Weights of a small image classifier.
Data: trained on retinal OCT scans (Kermany 2017), 98430 training examples, 2.1 epochs.
Rows from block 13, named by matrix and row number. Each number is 128 + 32 x the weight over its row's rms, rounded and kept within 0 to 255. All counts start at 0. Numbers have three digits each. After the name is the row's rms in percent of the matrix's.
# b510: branch 3 first 3x3 conv (model.blocks.13.b5.1.0.weight, 88x44x3x3), inputs 0-14, a 3x3 kernel for each
b510.9 105:133131112107101137133138161064170116155155165120121165081141167123138172106106147144142215111102176099112131073137068143142110128130124129157131126144108136150106116142075128113106159203117106215128164131119142134133099167204130089157188160177106122151098126172148169154137190128159126137136103180053101135141088133112116128088123154134138149086113123122121165119143149123155114124146150108131119095099094
b510.10 105:089100083126095109145109114159130164118133084138134079110109150105064137130111097012028072178059092138164191091110090113143155118100105130120112132116139158142148150115101129120143123102104100137138110092115126160085168176246155102145090136117114106157124110134133123093134140168112101075110115042134122156129099127121110067121117130139127144149126125148123138161144146154115134097120137146092145166120136
b510.11 085:198125136163112096087133155086130135173076104210116063091121173139059095149130134094103125122109125108139161108158111134157124099116124214082093136107110145181212109135061119158101150066017119152177128083099185079094062135104120133118138173103104169174123101118145122098115096177122153158110116065044115134067178138143110103156132114155128112103109139099127161149143114131114113106147136132170157151149135
b510.12 098:121114079122110115136130135214115101083100096148173138156163121073138099129124123062115121119092068102103087112127168094107101101092121097065001086094072088130151139136096075129124129154138215159100090104094126153117099109149117132134055031117180096050092102113117132121141159099072139086140137105171137132168129141077131151124143144151154153094146145152150149122127139140124103126136142172180159104151135
b510.13 088:132143115154165162181149149071080141096087167153071128151133145116121130122141129072135188065121176105132119134092142150093084125141172130123102178159124172134136118140210120065137100082140133092132116129115102085098167089078153147190139135149134132154080106128103103114097116159154120163131074115117056075151097137108103103102089111109158143138189158128127147091099126116165184100105101134117134152143130
b510.14 091:119104153093105100103101110059077198143128110174102101087104124180117121136142121093132105051102123103086059096134117122120138135107123089125216061054154150089132097190138120157111120107142112097094149167115164096134074116174128096137141166121089130139151133107159134107095108108108146144125110189109065059121144115126178087224143145192175167128133127172139140136106082120132203153168107120109104100132116
b510.15 095:105177201084141195135139142154077151202164170079069106150114176168127167131089104127170198054163189058129139103105152093120125111099110109200247090169177094093083123113102213140158137120145126088098185109180116075118080156191110131134127089130128146145157149207106079083184103105194155166146138099064138078109088090093078136164095083157115101096113110162137148146096184115093144116076135147125149135119112
b510.16 095:151139123121101088161112098047126186209149127118104095139169151182121164127084107087055158117090082083112124112069116188107157131091120202182128119081070170149116099085179111112132137146108126144191201146127145135111146140140168171124095098109128127165200138132127138128107149121168116231103087137104095111134181161111136091110115116134124165117101139161156083155165104140100116145155124121119144112128144
b510.17 124:182159138163165149126156125099085168139103169146104234102062158153116149172114196124086132145108065106139114148166147165121118154129123123122148108170171073148136178119135165105152121123204142102151145108108148106168076147214029146192114134169174117152140125173119104167167115155232117156209087210125107146120092127138128125117126119115098126127108109086108098148139162125104126097125133116110132135102107
b510.18 101:119145141095103150153139156160122140055126120143081101160142180048070125158153121188146133119093145157115121231170151121135117105119125114155171068160150127175173207129122088133098134154131216087165078121129115120096140130136103142110133119142160159113096154164110153130229138184105068144195143107044067125104119120079133121139152170138152110150106118113084132092121131144152144108107081074084094097135143
b510.19 096:112151148137154100161135077139149077049119236101049094080124076090098199136083114154187148083122124093150104149173124144126150094139185125182138189215162193183115145103073127109131067093167119149093085106183119075092136105067127114168163092150109111094125133180140090116115117071090126219099086118147150146132115115120136176120109090139132157122165189125150134104140112158158113150122128108117126117103113
b510.20 109:110112088109134129137149146143176157047063145147079119123130148066092105157106094090120125147206172066141129101109109073083115132118119084120131095145124151154144140145135072081136166139131150166140040083139150097103163184210110133114130080122132145133089086127128090098149146118074099123133096118142125133157097096144101089156111131136100095123137117145128097150127116148130103150106106127117117134116109
b510.21 105:193216201118128147127117119064106172179124163147070178118100109147102137113126192179125073138143115154131096116119132109132158126129154173219197128149155129118141073086141091094140159102103096084137161097165152071167065064086150038125109071157131137164135107087128115127086066110122118181119112196082079164112106165161114109107134125122125107135144092159154145129105126134145187119149130117135132134147144
b510.22 101:123146121127139149114123139165120082106150140145147053102120089127122069166111111149110120141118172135134150084066214099139213153137100101150143108091165124094127081157149140147198121086150061180086116197137134130117050050130092107143152149092203163111140103117120091121063143174130105124143120084079070115184140108157177185126086084179170166116128116156118134199164158165156107127109113137173188126155184
b510.23 102:132093099150122123143080113161139077124131058093138135140095098077138108106129061207089154208108114164098112132100053087133158170149112163139105194132125147087144111149140103100155192216168124127112088104115148140154163155195088071115093106155156169154135123101119139109122095152086105105095114131164150133099116143112145198140117101130158118157141145156145130122099151174129139151106147162142121120140168
b510.24 095:130142172127133155126113118126126140166112095198094118105134076133132114175105104132137170133083150131124127121169172148120147133149145122102177140143191138088067196158157167141180148129117174140139170139149169116113076097126112078126123060130128142147160108127165163110122203099099129085106036093140109129120103111107126173118129129106081128124149166150137128158119082110111118117105131122139115115153140
b510.25 100:128159149094153183077132123067122150131102103169109091124131111116102139122112114086121141157170132172172200158129122150128124141119111079137169064119145048132145149134126112121098132087091174164132112097118136112125172133096124058153168071086111149110115099082098076090152143181160116121157100092120106108100085080182138077138094119131106130137121138170129195127114163103129121129130153103138173118139144
b510.26 105:045106136081108127085108097123142127085091114074136131113119148136134108109125154108158093151150038140064131124129172172148126118091134148168169148133137115084108116122106129136092091170114150132126113110033111171077109139155070136139106110150130153182144151171188162115145136161163083090140161147148123116167078137186153103135110122159139141166127158153127143126132149162164129145145135121112140145131115
b510.27 095:130091112075087093100116136165176153152119103058056152134108115094104126107118146108133146076151141041078081168130097173143120092113191110098046067060046160187186150100131172197137100113118125129162145085139079087147062135149063134129117112093128105127113083126154136154198175153127127108035056112174207224114126165128090101157144150166159147109129124132121141093111100103124151140150184139156153160163143
b510.28 088:192189122113090102160114133116160117136165087064066103140146133118173098074103099117125109099135106106119170144112092156134114150149161233218097132157113089165186173160143156122119130139099107157122115132107102120083101135117144112070089053102187170126103145118139159152056125160156184114167158136095147182082140116086170094091135141083131146165138088093161141078134086101124079138135105158134091149139111
b510.29 088:127081078135150124155169143123152115142123150101058156137124080178119113143113098096078107072009111134065077166178100137132122163146127125092094179134127157110060130148130130143121092107077114109125176139131140043102115133086116164186109102103111129116144128127122069103125105081142128150126078118117186187075100128132126146188178149123104109124129124159132050157089108129124139131130103133138133119120157
b510.30 108:169164127142134108153151082110204164135135212134138178113160171164090157123123155125139155138207103179154105112183150195107184221088144193179122155175163144176134125141140161080169143116133099158131199112170160138134091114209192088091134100038095130166130145126171185147191146142206043148146151135106114145161125104140138131095089140124121105130101125079109154117100133149131131119101110130136138122109116