config.yaml
dataset: "retinal OCT scans (Kermany 2017)"
train_examples: 98430
image_size: 32
horizontal_flip: true
activation: "silu"
kernel_size: 3
optimizer: "muon"
muon_scale: "match_rms_adamw"
nesterov: true
orthogonalizer: "newton_schulz_5"
batch_size: 64
final_lr_fraction: 0
warmup_steps: 60
weight_decay: 0.3
Rows from block 4 of a small image classifier, named by matrix and row number. Each number is 500 + 40 x the weight over its row's rms, rounded and kept within 0 to 999. All counts start at 0. Numbers have three digits each.
After each channel's rows are labels from the 100 images, of 14976, where the channel reaches its highest value: "responds to" is what is common among them; "colour at peak" is the nearest of a few named colours to the mean colour under the peak. Only what is clearly more common there than usual is listed. The data: retinal OCT scans (Kermany 2017). In brackets: how many of the 100, against the usual share in percent.
# r30: branch 2 reduce pointwise conv (model.blocks.4.r3.0.weight, 60x160x1x1), inputs 80-159

r30.59:560497526508503512464531523500579569546568509482532591491469475459504533484482501485520560473524541506478530485494456508443488594450443474445477466443579487414440501550540465474489488483548543514504611471491493508474456545452485503450496517
responds to: finding: drusen (60 vs 7.4)
colour at peak: grey (88 vs 22.1)

r30.51:484497453521482486481501472471505524548467497502539494527522569515464549549520504536512568464468497489533482531500513435504527524487518491476574466476479525443538474505361488556488465545482479493520471531465493505495460499566461478490543483
responds to: finding: choroidal neovascularization (89 vs 29.4)
colour at peak: grey (97 vs 22.1)

r30.12:424524501491454519508468540523487518462516484535569500581549504488512485379515498464561512496561436491573575533559489510491437475558505507505493474514587509564520420532425494497470508435431497469445433414448500503500424478479517506520443505
responds to: finding: diabetic macular edema (34 vs 11.7)
colour at peak: grey (79 vs 22.1)

r30.30:493469480547456467510514458600523483437535475546443532479546428543507513553494519473471483491431464505446478497432509641444481475472510498483510520530514467502447508457520443443498490455465521468492508486483481497493453492531480519530526487
responds to: finding: drusen (45 vs 7.4)
colour at peak: grey (100 vs 22.1)

r30.11:490478430547509468460535481480561484535501522540478437534551499522432479502461461501495495482511550455462469534472439512562425508602466497512479549520500459420418510501459480442484494432470491477506481449480484499479474510380476489453407474
responds to: finding: diabetic macular edema (35 vs 11.7)
colour at peak: grey (81 vs 22.1)

r30.38:548525543490449505518392494470523541609418504499492433483509474571463538550467526436481512488460501534556364471515521495523566535533464511552457521490579501451558447501486495486558533552471513458564450587565499436536541491520518574596558509
responds to: finding: choroidal neovascularization (85 vs 29.4)
colour at peak: grey (90 vs 22.1)

r30.44:463502408524480463489553504524470544528511518510474451462493453464446494558508525467446506482490536469501480571453513449554453495623471523528443445406533531399445456490572522532491487425534494489455483514519478520499415500523508507509493500
responds to: finding: diabetic macular edema (43 vs 11.7)
colour at peak: grey (74 vs 22.1)

r30.3:504520475489497505530477469483488387508451576501527432505459529455509456524485550465492444544495491487442510592487501610451508510403461503553498456480488457619531553551574478500461522561521530537490493518480547442525561454480519474460509503
responds to: finding: diabetic macular edema (42 vs 11.7)
colour at peak: grey (82 vs 22.1)

r30.14:476476476566571529510608503464484533493425452525472505448542472549547497519517503486485464460525542502432444507565494477496486509526507557526478481467454470588573474477488421484486489493535531486470471530514505450490538517455508471488496518
responds to: finding: diabetic macular edema (63 vs 11.7)
colour at peak: grey (80 vs 22.1)

r30.35:536491506449519485534552554424525419571483528498498508496514491537525442493472529469486510544526520494496446462496489466510541513498450438515567509413480517476526470491592534474495530521543532571533525565450496441497546461576535512506487524
responds to: finding: diabetic macular edema (29 vs 11.7)
colour at peak: grey (66 vs 22.1)

r30.53:508573390486534485570478510437367507575539528487442499538481474504468534576520511503487474523511507511501480604411503524500460466447485423502506514495512468477537369512459499469446498548509512548455487487560471506494508537419504501534512498
responds to: finding: diabetic macular edema (75 vs 11.7)
colour at peak: grey (52 vs 22.1)

r30.13:512494431534558524539488522539490469539639499517369504590536457512487485459488481427448474491522474472445489445488493542495421467421485531467492480487467495497460510477548532508464477501456474475506543439533522502537514502493460523518459501
responds to: finding: choroidal neovascularization (66 vs 29.4)
colour at peak: grey (90 vs 22.1)

r30.19:536496555496481505514526507390515465482588498453446518502509519483536490470517494541454470480528456537511494475499454466556485490497515479538498487441477497430560476493416533502407518451517498514481485498547501542513416541508490501445483526
responds to: finding: diabetic macular edema (61 vs 11.7)
colour at peak: grey (49 vs 22.1)

r30.25:541519501503505478501452509548465463551568491478464468511475534499525486485517459550488462474450546523521500556558535433534547463541475495463462493481509496425485529500432505502506506513482509467548481435404458500487473511538493520517474551
responds to: finding: drusen (53 vs 7.4)
colour at peak: grey (98 vs 22.1)

r30.49:560490458565539476503563504524458461495499460519489493489541530472437520483464472540482526484582472470463453672526435524489489572548464513463503517471477488609403482507538487500519487523526494514500428433504473547487511500504523504519447488
responds to: finding: diabetic macular edema (41 vs 11.7)
colour at peak: grey (62 vs 22.1)

r30.55:550534560527503480530474537479455451480619490503471555546515426507540460426485478440500476498553531531524451371586487385437506513489500547501478516501535460468500531488508517497529504535512528495566501474473525512493433501569517506491514490
responds to: finding: drusen (71 vs 7.4)
colour at peak: grey (99 vs 22.1)

r30.48:494494551493539566484480530470510509534530534541499580468441459494516487452499577482493476542512440531484511544441505524550507469522521557520469475417436513490505449537406502431552506485464472488445458507464484514496438520429541471482462480
responds to: finding: diabetic macular edema (45 vs 11.7)
colour at peak: grey (64 vs 22.1)

r30.42:459484529533471545526406500488470429468546434532481448476539452519522486524480524539494478514541535424428466574543517498482482570457484592508478524483541515580538421512492527558513509491439482511523542573540538510545518444547535483568458508
responds to: finding: choroidal neovascularization (82 vs 29.4)
colour at peak: grey (98 vs 22.1)

r30.52:565512457515576497507631511434527469477543452529417492500499481554500537491496474512496393420462470506518455404518459452470542505559504512497459536521489484578515530537580484443448537500553497592509473562506487513513508543530540517501519514
responds to: finding: diabetic macular edema (37 vs 11.7)
colour at peak: grey (64 vs 22.1)

r30.41:618484548482451510507453459538448498504526508504547474401508505484521484534514481469529497479499529467412472473505470522485524577464546570523529442434486460496437493448514451502442520475523525504547589475459496498512467497500506514489566515
responds to: finding: drusen (74 vs 7.4)
colour at peak: grey (94 vs 22.1)

r30.16:454468509497505487523514490503437459596495561534515570428470506568515543563470479498490475468519564562574467554613507614490463559446512441510534469479468509506452425509489525550530490468485491512477482514476495495480537509516479495491473497
responds to: finding: diabetic macular edema (51 vs 11.7)
colour at peak: grey (55 vs 22.1)

r30.50:475517540486515523527487528501547577503520427510484449399570526482536480483505488470461477530528581411556485512463570409460483512483597528450541481559526492559506497498537490521538486511476452515417461557481491467501478464443502476512457479
responds to: finding: choroidal neovascularization (62 vs 29.4)
colour at peak: grey (77 vs 22.1)