From a checkpoint of a small image classifier.
Training: muon at rate 0.0043, 3200 steps.
Rows from block 15 of a small image classifier, named by matrix and row number. Rows with one number belong to one channel. Each number is 128 + 32 x the weight over its row's rms, rounded and kept within 0 to 255. All counts start at 0. Numbers have three digits each.
Before each channel's rows are labels from the 100 images, of 14976, where the channel reaches its highest value: "strongest on" is what is common among them. Only what is clearly more common there than usual is listed. The data: retinal OCT scans (Kermany 2017). In brackets: how many of the 100, against the usual share in percent.
# r30: branch 2 reduce pointwise conv (model.blocks.15.r3.0.weight, 88x352x1x1), inputs 0-87
# b30: branch 2 3x3 conv (model.blocks.15.b3.0.weight, 132x88x3x3, transposed, each kernel summed), outputs 0-65

strongest on: finding: normal (89 vs 51.6)
r30.85:164117118115109122162111146107159148211123161126122160138092117128166162118156169169161128139090152113136089131116159155136157147074101166104088095145146139201130149121094146169207175149181160160183099148156138120128139101140067177143110156147124139131112147156156
b30.85:144129134116119131120140136160128135119154136158114145171075155134191140125073115105226151201092121185189127138137128131082155158078145184116130064161189128107134133118084144139131174200106093191142

strongest on: finding: normal (96 vs 51.6)
r30.58:127169137129129111094092090100111114161112093208132110109113128179137065163134128137116126110100113061145116076119132170080092142111091122151097141100122129134173122185040115144062126141144161122069148161142187157105182061122085151150160116120134119140119099113117
b30.58:149104173147104135117077135121085123094140099099119103135149151087131128162106109126067119112111054178090089103133130145142168110094042121124128175110155057101166123164157192077158133189126118100139

strongest on: finding: drusen (57 vs 7.4); finding: diabetic macular edema (35 vs 11.7)
r30.59:108137100161106139133151132157095103145173100101135124154173166113141126098119131086097119120145151113144129158100115114110141137120111130111111166105136045135132114087112117094147184123195157153111099084123162121125096051183140162094181147143116174169131093080168
b30.59:076106136142064132093156150149107157140125137146126119098116115122072115091143144060069099097078084165155127125110126147163121136161092127121172127169152094063088173142156137127121119182149154137126

strongest on: finding: diabetic macular edema (99 vs 11.7)
r30.61:126152135138104171115106119089101169112179133113163068077202119142101164120101137110107080073149142113116122183091147086118116156050129113107099116148070154047085146114255144153128157130071151151105124069153150128132150079123079091117144079157167129094170064128086
b30.61:092124164107132046154098092143096094103178136105096166151062129163122162139138104126074126147083154101066147083131155133117040181107144169173161112129142148109073171177180084100102117169152146134085

strongest on: finding: drusen (30 vs 7.4)
r30.50:082158129118136176133107173134136146147115134099075127196101147079201121149104124116153120174139086115115143124151126135151106160142123103050126084170120127158079107098100100129140142141199148120114229146112140117070103128113240136255138162157073150115122144123185
b30.50:161143076111108077097129101140155142096140158101182137181078137133120102136135145114124160148150153102107078089070155155117134110079104147093115141100097109052154123131072146079125096114136153111143

strongest on: finding: diabetic macular edema (100 vs 11.7)
r30.11:171136126170141157125168148059117142115131176219113101141103182150086124106144117108062156117164138068146146109116147124123135102122087106178101121128148093077113109041124114129131143120100114156141144109146166131170125101109135129139127117091138111092130073137115
b30.11:124132156158150187157108125101095146196151131161126127185121140154144134123132133157098140143166156162131144165095081113125129175151185173159123164183132152145123121152185156152105103151088102148119

strongest on: finding: diabetic macular edema (80 vs 11.7)
r30.79:151192101187121099130116140090122145138123150117161101118098121127138126152128107100179108159097109126102120126148139131172119163157120100139161115140139169083122195158080169178128138078187112116126117161129137128166095160148096153129131058137095079110120118172144
b30.79:142080064170091164208120122156067123093176150103107196114170126142155117122155104147084147182128130089121098111157173092138125090131172126138140183162128099189139151177128112171130155157171139104086

strongest on: finding: drusen (63 vs 7.4)
r30.44:128130116091122176095133129176105130107124104089144125092095195082089121120158158137061120124094134100122123196131132139098134098058116110117131097158091182063096159127131176133108163182149139128151160138142119130073123100124190101034164159147163167155149122152146
b30.44:063106153143138116115103154115160138101128132169172100195146181185121159078147147171068096131127169157083130094116092162156174122143111175169122150133172137121125133114128107071113099127142084122145

strongest on: finding: drusen (34 vs 7.4)
r30.25:121133117141126235213194143116148130141106067210175112159089078149119097164137157114100142132181147122151194130153089178108141143118161131168158134097068095174084102023036121089146136108127129170122137163168127121148115118131170171149100173124086194134170117150110
b30.25:127141085115132146101141187128166118173117077118187151109152150200130114102094128148113166054169147100131107152141113096152128084113085089104115132088111128099163159155049126131127104124123121111146

strongest on: finding: drusen (93 vs 7.4)
r30.21:139153069188132084148107140175158149151129194138131085137067065105106150130136130086127158093094081164130129125141139114158120141172177147148127051187099122171092094127175093112103167145146120165087136119111184143180103114145091143130118148112120133203104128127123
b30.21:158184153176100129106119151142101143183163141130123156142162163151196172147126136106117109065139137159168117065123122061171111088145158156156149143151185125128121140097141174097152128099126118208146

strongest on: finding: drusen (54 vs 7.4)
r30.31:078142122151198171114176149154132085126121104179137137147096199082156122199159153154115106146238192113157151131127153125145154156103164140112132117105087137117228118091114164121097156106098141143129129115133128127170255218135119116099172186207143174142116224150218
b30.31:123078136117115109120096102123091141098031114074099152076135050104086062078078086108108074109144146109066147084154090090095120090087125088107112139099059096093106126138097129111135125115153106119105

strongest on: finding: drusen (54 vs 7.4)
r30.13:106137129172107160160149130157168139137189128166128095091136106181124112142139135070174168136148052064140176155142160179156106152093164146133131138134134150136183133108115133147144155122120157147154123116176078150138090131159119134165113118083105130146154112132132
b30.13:126176124097140156107120149119191096199106088155148141138148132153082116145116142083142122148154155085065118139172145121117119130164066061107143097094075104130106135147132126083125072094123092138146

strongest on: finding: normal (94 vs 51.6)
r30.66:101105046100115089115110108098115117105104114090120088127102129111121132135143127164099111139118129110149119155110101078152127154074089139182136138209175120082124201155114138166148157141130113128146121115126128161122113167114175098110113124166095136176104140144150
b30.66:132149129156127171128131157130133161162115185174098170139132162188163166190140155157127124195108092151160149185115147153128134156133225205136119152137168156141147087173184136115136122109113111122136

strongest on: finding: drusen (97 vs 7.4)
r30.5:113128127157132114106134112113124157125131137168173031058097040142160160119113134119125174122142194097165105114121147130115130107093131139127128115112172076136107158121079129182184135129169140131150121098127147119151120109180143163162121102115189125210103110163136
b30.5:104182188185091199163148119093143172187161125124155128162170076118173125134081066142127101099145139118129157135143120113114097113142181105135093105147130094181129123121136160133186129112118135145165

strongest on: finding: diabetic macular edema (100 vs 11.7)
r30.37:091164132164147094122147135108132121131147093145101117105114133134124167112174106157148115110112111127139129142106162087125101126079169134139096112124109097073127177155175152153114090116093111133124133123106179116154091197150122175073131111161143144137141143166119
b30.37:096179116106124107129146128078184121117176125115169088121093131129140058131156142134103119117151066148127127143117118136209194107186078210117076123129120159154091166108134132132108144130140115096104

strongest on: finding: diabetic macular edema (92 vs 11.7)
r30.39:135126121116188120160126156088144173145123149182150182143104110106136161146169145181110115128016161169111093094149060153151171127104104156127149138151134121241129137111143064125161139131186152128111139149161150153124133172122137096210119092181182123110114117141147
b30.39:060177098079161125046120102108155124154113121133093131087061092100117115111174135108143114098122122119123141139131065110099132140144097108107087150101135136140108172102081090073118125113084112129176

strongest on: finding: drusen (27 vs 7.4)
r30.15:127120135119131162122107159092136159135121111110107047110135086151098096116158156094070123103125096088171082142120124060099113137068100085121169105140128087097134111180102137131179103178047098123144116154158111173192113152120118144119148143095138131160107132109091
b30.15:087139178095168162190175093118159188151134128139105111160090107164132128136146117130140126100138100109132154158099191148183104093135142125093125109066141128154151151060124114154131155084074161176157

strongest on: finding: diabetic macular edema (85 vs 11.7)
r30.54:098075162106097114192140121076154149113126108132137161155181174161125146100103100129156053144133102102149178149089118133104092137081135102109179059178137123124115180164229099159161114102125123109118107113119116126124183165131119150189192114184108129172117129137177
b30.54:092081106130090076132082133176095033122089112049094121127090099142068142124133160138089053131103110138103119094157197118151141112087128149198100099130107126126105148151188145171153116127155066074094

strongest on: finding: diabetic macular edema (100 vs 11.7)
r30.28:111153099129164089115213090121116121097123100189168101132115113137125124079152178172122099110080206087121117175080133112127179104114102128116149039130118080038085133106122079163099149160113131151158073078083209117188118241149111152133125111145148122114082205171138
b30.28:137158167112087126096133130131159160127148108085140052140079122127103136145093128112116177125157067120150132174116119206182146131112157191128113180188094163158146181145134143153144148142143118077102

strongest on: finding: diabetic macular edema (88 vs 11.7)
r30.40:128160099127111087166094184160159094133140099152100142146145129175095157160130146180093161160112106130115130191137164151111121135074158133125121122098139130051135086105156116092098159122168179120101107134149152147114057097116104137162136104110135166114153102152117
b30.40:181116057154166117132162126138096080158163152175079114152128143134121114175172133154147117127150128191115164164156155081102119187163139126181142126160145108128096127185157150081098130141145166177161

strongest on: finding: diabetic macular edema (100 vs 11.7)
r30.24:088135117116151165167127122130095095099110131094106143163146127146126143106126131138078106119154126125150121146137106117134180131132075119100099113120126085119042058064077156098126061163094081115115105171113140125082112161066112120126071086136133119152109124131070
b30.24:162203155060136191151170127141098147113132094126120125127125180135132143113165208153162157106137106122164152113137109179154126144143124171134137163154192175191135140125165155160156155107187137154135

strongest on: finding: normal (100 vs 51.6)
r30.76:119126076096156098075140111139094127122118158097147088100115101142114123138108131149037141085141120131130135109111099116093166161052108130153118178095124085144120158083107129145117180124149144117087114133166171159147147136147161158154080148137132134127113133148124
b30.76:151153154134115125102166128107138157171104154189080123114118145140126165095102121163174219157112145138136132142116101159100158133178133215117163175143153209149118136105157126107122120126144133116188

strongest on: finding: drusen (30 vs 7.4)
r30.29:098165118174151171102149120238077124097141179148121176126191088077163171176107144154111084118152180117137098100112120077145162145181177142140139087161114198213142145123132197139214184144223138108120120102143184169195068150175126171146144224124106157181150131148107
b30.29:129113076192090119129139161121100111112033073152101152119170056130082101135139152126180144117098146124137140139108111107106134151153158149113154093173140176201117097137073067176149149165134095134182

strongest on: finding: normal (78 vs 51.6)
r30.27:096138131077151103176137180075162127126156148131121112110134155108137145163126116176103109157115130128106103147099140145131112139118116125110126082131120030118116157119136155143121210094136163133115109191151123095141114164114056141125109010132147100122177126136145
b30.27:111166104121154204117099067136156120172119131065128102162167099116152088143139135127122069163144171138092126159174091066155145109106175158153112141067170129119166105105177086137146100155178149117085